{"model": "self-supervised image encoder", "inner_norm": false, "drop_path": 0.05, "patch_size": [2, 2], "optimizer": "adam_atan2", "epochs": 32.2, "warmup_steps": 120}
Rows from block 2, named by matrix and row number. Rows with one number belong to one neuron. Each number is 500 + 50 x the weight over its row's rms, rounded and kept within 0 to 999. All counts start at 0. Numbers have three digits each. After the name is the row's rms in percent of the matrix's.
# fc1: MLP up (model.blocks.2.mlp.fc1.weight, 512x128), inputs 64-127
# fc2: MLP down (model.blocks.2.mlp.fc2.weight, 128x512, transposed), outputs 64-127
fc1.131 099:593529600510530549568397445606573471481460465477526564461529523501485517483474522473436535502377443530545507542506581522426466500514477572565507586453501565505477503445429484426467461556535456
fc1.132 104:572484533503558500528449508571584481482495530447510531460450493458527470540479431501463519434353426444542565546532529498400460505478463635525449576444505562513515516451431509372446469504552432
fc1.133 104:640494607488506485549388482584537488445547458482525567504509526556504486466509507503415514533422415560550525514490606547447454502517515519550547504450609547466452499467418519438449462564565444
fc1.134 092:517497533506520436429538543561475524516604408567523537475435463510533527480534511468436551502480482468480556492445526509475492511444493514503553469475466483492478528318501540504393503455457493
fc1.135 102:540480504498515559469473492483459471500487601513508553484483644496470489457478525462475497480495452426495475470597575532366433528497504504451489522470437468538544517469476490439530494457464481
fc1.136 139:501560496536450574538444509457470371477534472587520403445481626467426436463469541502524567481405482581504512498433516459496535445581457590491579465480524514481533487485492412461506459570581485
fc1.137 096:556585527535549508540491565480548502472555458462510501420500493520471461515470526526501467527345431550505572593514514501420515522493442627509510458423504523492409523472451496516468471523523426
fc1.138 104:606504602484528485550330496493553443470507487527541536513478519537486485467477487562430548544398416479554523528553633533374460495543514565490421559427526587495532482540411505457471472496496461
fc1.139 103:598522584510523510533400436572522477472457473510549531481493513526473482493463508523428559556415446539551535528521570538434478479537520563532536528448580543491459514456404494480460474578517477
fc1.140 112:496522508469577514517530583422408523512531487417468529487487494566537456504462498536481487459481479492506495480458626538501450536533500522525422446413608476547571545556493546530433496434519501
fc1.141 101:615462542455530500566565505558505409488551455605499540487483497465599460533430553488388537521482457510557546508482543548467394428491515539448434566444604464485456573411516468483415456572528466
fc1.142 088:540455521528483472476570572521465522500518550535514545521486514516500602496484516545420445445469471500521561558581499528476478484417505514636458583447626505468499515537446480584439519556408439
fc1.143 107:627517621475533483524401454571555457467528418511537548508501544566496475451497491492410505541422422562535542528489608560448443511538526530531541534449614550461516498505434514427449462521541450
fc1.144 097:497438486552484443502494485514533448508503586537494502492432560461473486527452489534415559505369416543515619602462534484550473436522472650431416466439486462496440529468432489441484492486457421
fc1.145 090:611466587536552470536526499636543475519528491539477553524422455532523504580508550488419462438407477380486499518444527542451413490455493537468466656504456456467590543510448447502429532437465485
fc1.146 100:557547432538570499564484447433448502514557433428489463478473534497513482501514571482483550499465494409413494459531575478371481546548524519419525445415460494521534551407479402447488473429570529
fc1.147 088:560513617491557435433421424545472469441516548486541549496398494477544520466530597631450510521480447527560600503446553487479516468573537537473428434467502467470463444480444396502451478548501460
fc1.148 101:524457533466498558479479554524483385509499446460498433551498473448517395509416427662451423502455513471531462436605538501417517613496524528415506515514562552506527502522478482504448484428477489
fc1.149 105:605450500505481552572510535563507399497546495485529510488522544421556472491448550535365555449441457427547527513421628536505398416582532589464482519395464542500595521481432502509443401487529502
fc1.150 104:509486558518492508517476486506500356459507520490474439543521456488417579442527567438502606453458498455504514478571558531433531606499505487506481545465470558508531490446407444517434449435604469
fc1.151 092:544559512470495498378348470521508500475511465490488568537510483521510474473514522644512455524472541468523519467467507470488516484515505532520485515503456434463508458470519386467584505522428463
fc1.152 096:511475502518545564646537460502482458497523544479520596464442431504494488483525599420495451495471441451525462498524525510485456531492510527497514483513473480559518517595475651504427506482498499
fc1.153 119:475510545482566477484491538456506535450552561482493435451409491465465463495489527513524567544503547452575518508563530487371526572454510510524439540481486423475445486491484479556426517523478501
fc1.154 099:488440558630562597511489490455499454443503505534510551440482542453390589441534445498421510470491541389483447499384540521450521455546522541497507502523450479563495493499458516490520503412514591
fc1.155 111:510458460556419612496479442513539431448512483482525538469570563457442497492576521486471541458431459509532534512525589508459468496552538610444434465401528577588449484406401495508543466469483444
fc1.156 102:503461535534502519546468479451469561503497328483490507553506539526468473490466499464480454474486522588497475520483577509515490435483514517507411511469570501516480497570514468382474462390352514
fc1.157 104:584448566546488527482431449574538451493507491545516547542526490451482491509518467494378527481438506451521480509470642584471423469542512552485517614386477550554663543485421534469438437479505503
fc1.158 104:500507526503611469421448444413461512513628439430482465569486505522526467434505551486456572516490496436461578513564650518376466526519507515489585516447618557523560549467465462516453494422444460
fc1.159 090:576507544553466551580415442527517399456559422539518534471485505478453458487514502494415509466436494456518491499470669538389486490556481564487487573379476523503554520452371525479439411491553502
fc1.160 139:560492526478591522453488449478578527469459501488540530530491417516504454490568482407467561564431441465490504551571526479556499540518511536500496405477568534573613480564469575519483440467487452
fc1.161 121:497495537487392436547513534594501530495491528592504528539552496519439578457474487584516491507494500636524413548539557571555450490459504523460516577499535537492427477423468615500439453534544470
fc1.162 088:512532549485474519503470445449507494495468522494481499614502477537487489479436490550510507616451519462496451505551488478450541521471488497440416653511515554574592495460465541408500524507509391
fc1.163 110:661452622489482524465437441614560460493479547483527517538471525438522479516552468476359581500436483462542496503501584555495402493549504527470491524430492560544609541479456527413426433474515494
fc1.164 097:565522608446396525439480401571482524496542501561465570475528484440567512466519496464469491528467452458550612556490530448414476558516514532461421575505378494443491461445495472544490402486464396
fc1.165 110:499492510492497532451585473501585541492536475508520482503554525533490478507426308417498628519472489473518507566467492512519476515555502491475485542450520599515558495479507552619482492507602518
fc1.166 103:582512498487498485480477484526516574518475484423542528454464475503575375608454428523473551564468497515556546533455522522450413436475494534513419528414536511525477549388527465483525493544420499
fc1.167 095:586506593494502538563374437489541474479464506477561562474491485480503480468482508519416533530424439512547516534557608532385454490521509559522433550425588543489513526574449502456461456584493447
fc1.168 091:529484502504502560507370454523541437491457477470515493510481539557434446513464498536503556467423517464531441491565553496441512587545514555513449563447465552561612480498428444502492510419558478
fc1.169 105:613584592511467501448432408573573510529435514499481536490530508483541497516461464499442526508378509544470524565477504548508497535515440537532518571479494564546496583459489516386508465548472490
fc1.170 081:555491536512455534473438508591530432506530472467539466440519578474572528533553560520420609458431502513484564509472597515490376486472489594407404468482527555465499505467458430520506433498564463
fc1.171 077:541460513488496575630519516506504524515488443492482557393546495449491486548471476490432494490479403440503565524581463505531508441553478519566546465499396536495465534453489527435571456523621452
fc1.172 065:585494580505511525433397425491531451438390352453537500479462509527480473515523514442471551494463519511564447470477643520431481484507565560549508557450505498548558487494448403629510497510472532
fc1.173 107:598479528440592489591574630567560479497559535386539525575465521563569500507460430571467505457468448409552520530487497561514473481503530510429425549459491564452447475475471543461436535456525498
fc1.174 090:607536680450565465411530448553544550473535432518485537477463357548544534476512484476458459532449495364500527567453478545470475525484461494504549610474391486509540535524493542573461517521477485
fc1.175 110:520493483546442577508434501477588418435465432565535508442565575507459474490482522519499481444475404533541521576506526501519457496577512603479529454459456578498447434520443482574545456502476433
fc1.176 099:507481534476515553499395536499509441490426456491515444526487517494478434515508513514493473530456500475518471458532510484471526536491486504496514517516533402474541479524469460358540514479426460
fc1.177 112:554526503532550508579482421496560547486507449467525515487432505521495494519537489391480654496449481523488492442505483489477507554494531489468514546457506523525467508530466366521508528533421530
fc1.178 138:480403433478513539456471459478499483259506489478616537533502472502432427458522510500506514535503474400650521497562526490467482511536563521515463493475529489562524419483470496489463450460503430
fc1.179 117:555489568535483542449502486480476488449575551603508533465495493488494569468587493493443483575495490408478475491493553517493433363496532521534497487487641472529397518561470464542476520625475489
fc1.180 088:552543488484480455579532527489487520503589427495503537579480490523541426516481504392466492588424517553548472467610509470459517482503498540481458474414575456486438562470481534516392508508471518
fc1.181 081:637570565481520573542543442519503522446483463472522568429482500557510442460466481456491478525428497509586454482540560616406489542467503509516507524364509461530509527457399421512530517579472471
fc1.182 087:513505512547532534551390468481473484428543453503560552443414468515456520480517523490464516444420441498527474484534520524440507526492503499472474490498502366486490462445441488355520522465386523
fc1.183 093:514454490505419541496436500519513342436469476563563517464638596504527470458497530541488486456484483564581579485485526449512448474502560546507428467490454541450566437479482453453584456459467429
fc1.185 070:536527551499427518434476472520507532446473412477579559470419537575500466469485460492465529494426451545584514516457611517414511488491511537539518578416513498489513453521403462547493493531474483
fc1.186 091:516499565481549467488569519508484485467643464515530502518376496544529429453475471506472558605422482520512530542452528504456519489465482543505447520481516463482501467471483446556307497470541467
fc1.187 091:607495535547537598553452492574509464466516437536524600495524544450475499476500523434366461482425463520567485488437558580443489493497490582524467526360470518506525530573367556504493474502503474
fc1.188 093:592449516414483502525521546630524463503520521456555523539458501543565344515430500458474471539461417487670573534538520505486424564492537543480423493399526501447542476501495493511412478483513443
fc1.189 084:519521638489505520558568563497468517480571522488454504547426445553493543495507504457467533568496550486521469440554571612457523488484545424473379566415520467486442529545437516410407520545564524
fc1.190 107:624506585490522475551369495524562460459516474507553524539438541569506492474489513522440557536415466516551535536520611549405419482560533554483489529441588520476542500509421500407449455537521475
fc1.191 110:514508477511499469535462438612612444496451518530505533559517472513493521555514516462503520429499508482547542558524373483513546479470471504566505583511434492411449474393480510514475531654467493
fc1.192 098:543502578456488485489464472543462463506523546512504478512426565471573489467412551533493564539475464432527603559486537464395527426493524522487427622517396469471512445493504442456374442502516421
fc1.193 092:495481460528435491483482549458481422469585455555528506467478546470487474476482505505536500476443409478518612599506516442450489448511479661397479545507442469486538448486480447510452443489568352
fc1.194 095:544526476576518465554524505535515551487396518484511410437507515506464552566540606497415588464454508516526509500488515562521513467520527522436560464417546474517382520488407445471506491616624506
fc1.195 095:576496564500567519603411529555544428450529512452551558478380487555474470475480548444453537473403410522591478504450586518411471527503506612500438495445539517520498468478419521444387482517554461
fc1.196 080:533456465599474545468445471541574479505488410515518525505569566446441493537517514480406483445354466531492484481451514507540442416491455683463453482469465557506529525503430520516491433512532507
fc1.197 097:603520582479521532562372469553487476491512468477503571456482522472519502481483478496436546501385438487526531536593598551360443470506492568541444572416521576516450510508441447429450466539516461
fc1.198 080:535460509503423499536540561481442473519529485469483476535564567489480572458459519576442451462465442471483600519538568513476497481437509500540506528441602547514497544490462513464402454499566403
fc1.199 122:641474614543536535504489403559523511453525515545523504493432398497475540459560464524350524470470511434537466483544533578446429523594524525564509517357427482566490535467358497477433507471510508
fc1.200 088:561471542517542560623469600563501469504520482474515652478474587544494449489500402387452452478438445429523461481503525558483512505517530526497546512447537379499492544492431528370549552512400519
fc1.201 090:496454450499514498485509518537589486491566366595531482539505467447466431520510526490466562535474497534564482467539522496472430555520502551505502453447505541559392516485490543576396409460572483
fc1.202 118:512453499538487510516532463485536595512607463543529467521484518442491422553449505552479507616490489493455521503436543483442392381494486532453541514481553547521469496583503504481489456577503499
fc1.203 100:538524511519508466515488429565468358491509542562511532517455524461540449426467425530460544484403475572538545474661533503432491448634508554425468489448543436522472520461452488422458440524508478
fc1.204 097:510522489528503488463445485537514452440456460478527623546547482536451416500561562523472465561445496541538459494519536480508493476506493558515505417489577547564515479541460503607471515485573427
fc1.205 111:702552584516527513490564470554634503483507564505511555500478477590531541513516450500409482441417500453508482504541476588507420549526524549522517456389459506518422531466360496490500527512483487
fc1.206 099:599595604497599494484483443509520489459496419513507514559403437579467456452426529501489519569384473533496488553431506540490522560538470491526559578451528457506566525507450488508410529543516490
fc1.207 069:548465424590550532606489493552473379523544498442530554533524526475490547522464534517389447392463491549447505508436513533491436394553460605525560490484549554535553545484454526433473455534513511
fc1.208 105:573482590493541500495342486489572441469510502519522483543483535541476494482481464567444552544384473481542465503561626539409469501563528548497445568457541572480493469524431529454447472504510485
fc1.209 090:550556538476446517466399501504514546422446461496555613565559542540497414456463556514492489591474476559536471519420543489489488421532526544514529596480477557523514444554472488602475471563573435
fc1.210 103:479467477560484564605487513452433355467571564525514458524443634461424493440484501563480554485496478550507506431512530517410525446559536558429525470472556437498460476501415477470504481486521524
fc1.212 114:541465477528589539585508525466542462451495507545545565517410421447458443490561458437472524493435418523554509530610521503482486515478516603508471422463603526575498482541432574493382430528493463
fc1.213 100:567447488444509505510490483630522434500539497536499571533476544479517359530499447428495462474443465475562553526467488493527496609512458540487566528412485475522510538461499532395486494436503492
fc1.214 091:521496508513456504490489476509509519473462553528545669500490642540519419471528426466456488558405454498517492535469540479514451456541483575491517576441519533515548502506490551557470503563524476
fc1.215 083:584459602453482553578504517559552500520520515457523591506553513463573489505573448504456448543503443340512544554517492527467465463481511504524416532500384557501489510564485514519583471481483459
fc1.216 086:513487533536539522374378499548551496465494547471532595497474537496491494511572491529430452461443551437522467490406584526517448463514489573555561508423478444471480526590465410487494526547567509
fc1.218 128:523521622477430512498504428550461439462468448448474517472510535524494544512535541532468486468476521520591500472480597570453485548411504499472394633450566609536534484425447462522506471490488487
fc1.219 085:587523516507469471441423444543459422487554514552509579514465454565545456464495557551470553540385504558490592544544530486543481449510476560544427558481474516464529530502452437514461470476500432
fc1.220 100:560446512525512490565423525563445352498554529500516537594517490510501469460517574602415467556438523557503511402519576495488512541543523533460506490456468517501504513531435497430450450365504492
fc1.221 130:589499634465597455468512473528558525474490540511544486499374477570522483488482516469496558579409487487530551587545504482457483506498496526553475531487491434419523486479477407468343533473535464
fc1.222 090:467533517522502471525372475545499480441487513433511420535462433511462507503473657615483464515466456522546536505504575517486482508486534502535480487478525505496503460563409505394452512562518470
fc1.223 126:534439464470495463499504479533659487509489548524530550528565428472553415573512439475484552464428401532536569593550514479546406523504507620432562484479550557507619495468491517436486409475451368
fc1.224 075:565541568468444529502411489546528454431453378471519531458484511579494405480514506380467488563382473509558455498480582515421532503516509569573527533456434482505440502505429474497508491529471475
fc1.225 066:522430515492540535493512475603492434460476615541541548437453518445533495489482590415394496490450453466585564509486556530429419482526513554458594493473540437516427546597458488434451456601555439
fc1.226 125:566495622470513507479488423547538538444581473505535437573430438488490470447534471493449579576462524494545488467491530555428489542552521501541536518475545437592468509472461414426366515530588536
fc1.227 091:568505576490566571470452485473567483484522438471522529528562547515492514466485340574477510523469479452507472459579510538408499434589494529483436545459444459481544501518483451447568534487488553
fc1.228 110:519500531583513523514448418473457454431559501552517532450432519394471581459599489490393482408449504449492491458495537551426499438572486547524472519438476435557428521506427500405483471559543561
fc1.229 077:577509445569525428543487442563516411522545519468546543561513496475535526508494570519404493383462461555484567499420523509507434420531463589560535504443542510468493537447454576462458460583525495
fc1.231 125:509495530436421513517506568597536363501431550574465512519499512493552484489463519477477536444476521540602543515573482509489545621505495495504470539506448491493515513426484479544468457475493460
fc2.131 107:482478509494517485523509440515451562451488486465545533543503541514485499441502501485467535536485507496558510500543779477485493505561539494524435532502485460537468486475485465496475496454532482
fc2.132 109:484465485494527493518501438513452533446512506481549535546497527513494497445503515515492524509498509477531513503565757468494469510567549489566417509514498449548492466482491465485481509435517476
fc2.133 098:515515512490500417525450477447483500495467494474513521532493518517479489492517494522495538539433429542513559562529735436472527449538495518468549514512565469479477493504487493505499499541497425
fc2.134 096:529552453461561474433548523498589538530458501457490481512500452551523427563447521372568609512482452502505522525511507451577487571459495489404460581509548517450555501596541477539506517527586457
fc2.135 088:581549472440533442430426483563613563521417444434529471492452406587554441525408533500581538459481506575488493542570404499564487581477514488517490519512572488469577485502526427526501557595472453
fc2.136 176:521518554462448422397511415517510602514430496512515464516445436485524541496514511511470500515496550544460497495547548469580492573477475450480603491528500396493547542397554518467461527539471528
fc2.137 093:560479594433604488500446462537538471479526543459487482531444452509530503498504445562445502516504524506552507477565728546466429507562555458543505503502537467514541519498520507414416492533527518
fc2.138 099:479487471508503461524476480410457488476487517474508541531519525505481501481534491501498523503471482498493523498525759457499511461589506512455507501509522481541535500516482496468500498477528457
fc2.139 095:503482505509500428504464435449507528494454485479516536564506515500469487480533492481463545571439481522500533519503741454475516447545498507482544517516562480514493522480496476510487496538505467
fc2.140 092:542560480462562501454461537487495499482544545492499528481493492568534447498450439488584531462508501448507462499415454532553492505491506444503424545472539498458626486464481512414499542559547473
fc2.141 088:445503467532532537381562489406462571529541586484498483493512570510471504535522377470473579435528556441459458447556496531594550581510494461432423576476505490522555558442517478377545539493485570
fc2.142 077:571515506467529466544488456583511529498474545418508477486457484555568508546482487547507453441494498402517486489519654535446460494481516469483499575438469494461531519539508512509511549538463493
fc2.143 104:505516495491499427530438452432483474491459505489511524519499521511489486490513504524510529521449426552507557562523737432474529441572501525466565497521562472479493492518500518503488485535502420
fc2.144 103:438461441533587515600457614457475408493594513479511486515576569489456488506540514566506535532533467534496479480522589476528471445523531508508449481489592494499420483551488453555564533466544511
fc2.145 079:502508540522483455465549423523410608542468455469424543517479407480479564506536533447460446516516610479444455446478601514478543557510458447518519520548538448551498560503550468549483526584483570
fc2.146 100:552580507480545497513407445430479401469473572502532546496480474567475483467504458567553421434495484499493479507484395520530530583504523472514447493451605475521578487530456630405521568600487477
fc2.147 060:574492570478520480518464515484539465440524491520477530540464464509506488498487500519450530540475509503566491457451678591454483535537525475449490526408535493505527524541432496469411464516506502
fc2.148 112:475512498543536480534476411415441511470532444510506557428471541517453544491581524585511443424504485496456502510454360458494502402513507500530569389536516404542425493394491450530560544534422496
fc2.149 108:436483491512488468601537566405423496447580474493532502563532546466468537448565488514473527556498478537512496464557656515442525390529502474483551480544507516531385502561498472526482481501551529
fc2.150 092:521541485550481516447462509443439595468460524417481529411456534587446502496533363573556520468522522515461433458445511554475546362490523473517501505448527431484520506469438405429560607577472534
fc2.151 081:459486479472450438547661507485475527528550422587471479519511547455567550498477545382501543488516470479492567540458388438481500485465486525417486487575505519517439479546583452658498468465506496
fc2.152 080:448496484484422414443605541522482524500543416595476503513511550462559563480498497429482567458513465445500567543437425442445522470496475523415537562597487524483443472485553347625547450501477478
fc2.153 129:425447432551456485481526460453489538533511509529462521525571429423475540565617431505456479446548542426473495478505541481475459506550475531433550498474512504584531536496521527476583500459430538
fc2.154 100:463461477548463509399571579566569513479506508552460467542491459484500493493465478370444637585515518474499435472452571536508506463492491507422448550466524565467518517540470404507470471463614557
fc2.155 103:508467455523522516485467376502484494564489506475493435547498550461506493543530494528446483469473571461464481451453673512580458485590480539527518493493477489575543572442531457450523522432465544
fc2.156 094:458468497500582484507447508456498392501549638554470495540498482449502501487520402505468543538537505438494501491483576490437464400553508484503483565527579553496583508619539549417444446560591517
fc2.157 098:485480495493471468568453494465437449462509484521515519507500508503491507451522521534490476507477462510531538530490705480440515438583518508506569472516508475504477472573482500510505493454488460
fc2.158 090:563541477481523507488438480538501502470418512393562509466482518609508433522450497556565473463496476507540461493514649531497499479505563462531523503425507511466526474506451464493533582513495463
fc2.159 083:477467502508490472546494498431454489462511510489504502532517537484488501459530514516454497548473496496530523487544773473440529445546523512458518526505493465502495493555480481494481479488507480
fc2.160 105:495468536493500501582547499530423450460602534528494502575450558467509541418507519476420490567459495437518549529475624473472502428552492514528450584532410502480462495598495478523437463449530487
fc2.161 144:522498536512607519521424419443506432486551477469482496479459532517488486486516489574509427406502495463475500500504403496514531542478529498554461400518535465513534494494497438443524526535397496
fc2.162 096:524522545457487437496516480616504517452509460499450516424469439486529510466515597417559469552528489514525513537501687451509512499445487470480476392533573459454451484445535424588455478573512471
fc2.163 099:482493476532441530542493536467425466452522476530498546517534494504459499447512514521510449497480486484509500515446653499453530458577489523497536474487458518556476485542462478511526492402480453
fc2.164 088:516474556450554456546446525502519437523556480594454470448459392434570557530508479538462506480510467577513576533509531484488428512488502498508514379583615494543480483496608513471433412456546465
fc2.165 088:440437510505451454538562534451402483513531400563508464553510602429493551479543608491476458517520478464493547518458404429449536389463485496455571480611478453529444477518549442581539466478443494
fc2.166 079:515507562527487466408534428472499544398479482557498615443482563507475619410585458467469527451476501484493506514432484478578546458521514503494442539524484392463501461507480463482541504557421505
fc2.167 092:484469490503494482528482456431466516470477496479506538542526500492482499466523486524454491514453508492499527495496762457489489462549508535503490490506542485553512500474497498483497491519498468
fc2.168 087:474453512468528492522526452493517500496512495511482464538465483433541518521488492470418573527519553515543504443479716521504452467543521477455485540507511509533518530527551486476416430522566539
fc2.169 104:457419488506470576479501511461538460387524533533463504539553468478463464497542437521485499494588540438584438436523639542460475514558583475435514489457436519565533463515474529443507487406459542
fc2.170 076:489491471526486508533451443463542459424511485584520576489550509483453474441486554489476510530468433538534487552404674483498493462537513549519486502442539577456479459541438551577515441553502488
fc2.171 077:531505492496466463493488508544586501468411550424554517544504476493492457507525442455508504480495461462523475529541718486528528515490509481530632492446492523456541500533496547470541510533474484
fc2.172 083:507492501497504501527485457502499497446481496491482506507501510488503486499503514514467499515482503515536508483464775505490489496538516506480521504453517497527493512484483492497485469511491481
fc2.173 095:486446508492456470397567470588559622490525533553510454492476441439548533491483472464410547497499545441530501500579505517499469575491494502469440493494432503473497530396530488447457424508489555
fc2.174 084:494508444551496541524486511527452551513457453438541534516495536521430509494508573473474497500475511544496453485467658519513526540539480500587473448478497520558447535500468432598522509506499527
fc2.175 109:574523573439502466388544426617513661489430451454592488424433498530568489481474561438509498485509534480568479475512530543596501560503538454544446459500458446455502487403515432497450509514493517
fc2.176 096:507494506478452456504616479498464526525531375557500463493475612463536505513495574434476510480514479460504543517456431446462504428466497490426541447532469498524400500420530394643515469464473487
fc2.177 118:472464510499585504552443438469516367507534559500496465580486485447495504493499486559480429481523510487471490481498455491537510510471520489522485447557559519530555505518550609405452450506513528
fc2.178 165:469442410477423468465495499472566522493476474555544526425592461465535475545538486519523557416502427532521572562571472426540438564535514563427508407513530531500528457471539459526574440422419446
fc2.179 124:548527470450559481508419474462529464498472519446501464487513499529555413536404485569547465461482425516526567549542449463482516618439503528487479504472544503469584492553519550441486467559438419
fc2.180 085:480440453500470501410542563583545479549520549521520497500506537513536517517500450372508591532502497463499478526492546498526467472625510515435518584578422515463545504534550386482519495387587500
fc2.181 090:516475524541518551480503482534469530479496514480491499517476533523474514466498491532438491526479544462489465471451716548510511528539522486552512513450463513528476535493445431496506533438494522
fc2.182 073:400489498522451452494647508396379559471530485621474501502485493414515577444506499412423551520531495473493516500408515479461528375442480499413485531554519532539468480518531554533457412530588544
fc2.183 088:518556513468480461465593447506461621427445419443542600498488473524483459430465542369563491561493461526549508539491547442483588516439506460531433498508564465498468457474519489615458486600508463
fc2.185 082:512485504503513512504476458496529490455477511473521519515504507490481471492493493498465510530471488519534499502487767498507508516562522512475549514466509523530525502481480494473476474489513479
fc2.186 087:532506437493484550442488501519607495427439462463601544502543499533469408489462506486515546510442453546547497520436564474616499500519496553456501447433482573516519477473441464541522480473478451
fc2.187 080:499477506512507496590445514444480451436519493482533526530494514473460486443517498547454485545449453519542536523523717468401530437532521529507564490489497516517456471568445505514475459503498451
fc2.188 100:466446519548503557457534457549445563470475511488487507533486533505428568428536446460461504503557621422503368401486489560493502459520509413568415525473465469594539540452482552473473509530571625
fc2.189 103:503498463513523466550434373541521468466453539500536464496480542502507512472494577538488507525496525479535491502449381481483484468558515533542537533482456497421500485579483565555490499534457542
fc2.190 097:503510481508489454502463455415482484486464492485502542536513504514476494489520489500511534509448458521481531535501726438501542426580491516456549495519546484528528501495486495491516506523485436
fc2.191 123:541515475485524522432472571526510532489437625434506520510506481577501414502461442519539531554487497477519470505520638509499476509561513472525451576435521551466601507604470489475475530477587471
fc2.192 098:515474524486490504469513613590556523472506437550499529391505417490509515498526538491478526515487490582532502506453565513663441637448492500479499401523463510441427482517500485583505464324503484
fc2.193 087:487553483502557458540504392507455548476419523436525466533455569486487533486497566520523504520503514565502497482472581452563550485481510487548510548496462452472450490552505595537484516566470503
fc2.194 077:557502505437512498548445431509493431487444499483475494468479495539551424522437534606529410457489484505533544536486659483485468499503539497527490416480555523521538472457518488488501496521453429
fc2.195 087:490492495518487503523478484431472482454459487453505548532531534492459479484513504504491499519470467535506509512516755458504554483561509500453564507493486484544522488502471506483508488462494455
fc2.196 096:532469557462499533493494682505512470420578465500539474479542453515499472477480509564521504534533459495573480488566469527470494531465557467487482445460519454480493444508466494489493509459542503
fc2.197 101:485483478511505473537512467453425539463513504482516526541509555514497502451520497514480501533466498465511518497534758468451492448542519512509436533511514450535481488516478420506496515481510468
fc2.198 068:552476493498501507531444475599527485504454472451541497482470502521536511528477537561486481448496505532510488504456736539538425463511522495515466492437517483511496504482493442514526525503474504
fc2.199 135:517519552491439563510577515551423506416541481495535480528464602557478491417434559469533476573513517467546449496454516524465566448598531435587414492500455489487412476520488388602469522438514503
fc2.200 069:524430504479449458480485484579633493504532456603521494473503513413570521517491549493394531489451466476527584553525572454502407512520485583461499522548492547475461490458544375563486392485484475
fc2.201 092:501476516439508501512565521583521571573583498621495419495500414463595474505444554417485529550531562469518492489522448540479439516533470467506507537534485510491518543527582512558438441480580526
fc2.202 136:554520509486567460423461514501485430450497594424521600511484536589497518466549430511559551448466458466507508536550474483543522503567522485491481609482453454423550474604446463449530560492527447
fc2.203 103:446449415544512508577485599490461469513518496447476472445545560466506484541504522527460540496486447532505513514622693469414493472508470547457520471479543529500411513529501429540546479496572488
fc2.204 078:517526520473516503503574538475468477449546426503502503472527673496521473424430511401544583492466421484492542568469448436514549468407487542506444507489466475432484444403480534535496501534500463
fc2.205 131:479488520521462584543540480564462443430532484480438466492501535478466517449481511510487409521566600451528399425472585574462508454536496433574462450468458545539436523480485482513476512471533590
fc2.206 100:511457436535481540437452483504600479518462558508535535501548443480472487536543457514437525464458512559469498491502571501608443521571481560495551437448476561520566537484468514485546489462430510
fc2.207 068:427489446574462537547428531464519490564469505509461521506620409445440508555556466565497510452554529522411419469604367512472458545543429473521524503521503535577540563475550545466566501493498567
fc2.208 106:479484481508494475507478476449462494465479532483517535532515527510485497466530487506485537517487499484504503479497761482489502448583511491480538547497517481531530503522489476479502496475530476
fc2.209 074:510461506480495471517556536576565545410489469475540537499512516500516484452500507418492583518483467463584509516508696484473495489526530521456522545464417510452435459470458478534459459472531473
fc2.210 113:440491472548524463408487504486464538527457462486463485502505461470483522522512513495487583495511498536452494510525534445538530543434460487500489451517597418546498512392543418493532520519556521
fc2.212 086:474472548499427484578538449504421500433565459554499516543469537430500552408529541499414429561501496453530551537458648468440513423537497509526500530538440526561431480474511459575439437521491490
fc2.213 135:519513488491514534459498580520511494542507510479478457483499540562511481539455445418537575510532520519520423463539574577479495389623487437464430516491558526485515550536525359461519512541597530
fc2.214 075:497508511519474427585513407458473483483517462549509516460477574427527546497545540469411506497442439475501593565475618425469505458494485568373572503494480486478422505471486519524536442554458475
fc2.215 086:543499553468467436459466503617588549516376492420501485542456417518520506534514505494507520522487491572486511550533651465526479569460494457541713513525444443458529512466546496497493527487480473
fc2.216 072:464418537497483392503556487583540506516489515567453510511489506427528576483568534372432595552525491487470552538473547415502466461458507483445620481622457491501482489519594443526454447439547506
fc2.218 096:575483563478545584486492508588517449493502514450551457503425593524536515508451449537429483475476574510559462429451614626549441450509552470535386589411432515491528524522433444425469534470509553
fc2.219 072:489477437513511477502443435455567492503481451578536562456554530439513497528531460441459603459444417559493550556500570447520457595531486563424537482464610502516502485480482557508557463498488478
fc2.220 084:446514422553523545456540546383470484537523409523473557452583514461498517562495378469465512361506463512436522506438446488572482552401466551429431434520585538578501509429506506499638535487463514
fc2.221 106:546487481496440556454525487547495511471441458487523582446490527512526507483497489501486420413450481468512524566444540481564486513531494562528417421508461505551528472395485427486551499460439445
fc2.222 068:420478499519542490535590494438387466467533393530488572474534628456489539427500412357508533473548491420489495490437513475420551403504485487457458519586542493531465476479530457543542490505519527
fc2.223 116:497499525515497605555533537555451488484555429463454496522500505519484487451441505503491409478526533459522447476449508553398537551478499452568360464487520523574478519493496413537510501501516523
fc2.224 082:513488508504515501519492474489487500448492489494492519526501501492490487475499496508465491501468499502522507500470771493493497489532510510489503524464507504521501502507472511494487482498496477
fc2.225 086:515457505501527460512452469524537484475463511485510527510490476486490498506535505513469539530466496516507504502517769484520464491522540498482532491489552488499524500482485487498489500524513495
fc2.226 127:485456511470440517412592551478495582509497493542493493523478464457519515508523489424443508506536563439517476451478629527542507560502518457408487452527487520605570498425535425487477474440498549
fc2.227 074:492452464478470436537545554562558514527418409482481473552491612484552514541501581383491551502504440535528537549573558460447507439413499535397608467551508513516439481473538386603507462491467470
fc2.228 098:536530532528507443492488595465542470499495523443435482450452441495508544564543466537485570449502458499478458458586559587419524372506464481436604458433535477481505559488473490442487512585538546
fc2.229 083:423454429578462544579493591495537520509487537469499565506654408421444487527559463556487497476531485465455434511654546477443453521484457488506477514500509622568508522465506559499583476528521541
fc2.231 158:544516485502533466439470550454519529459530629466535581472475516575493481487539367513550601516472449426482506534492522463514471356538527517463531590475490466406554469543445491427517551541527452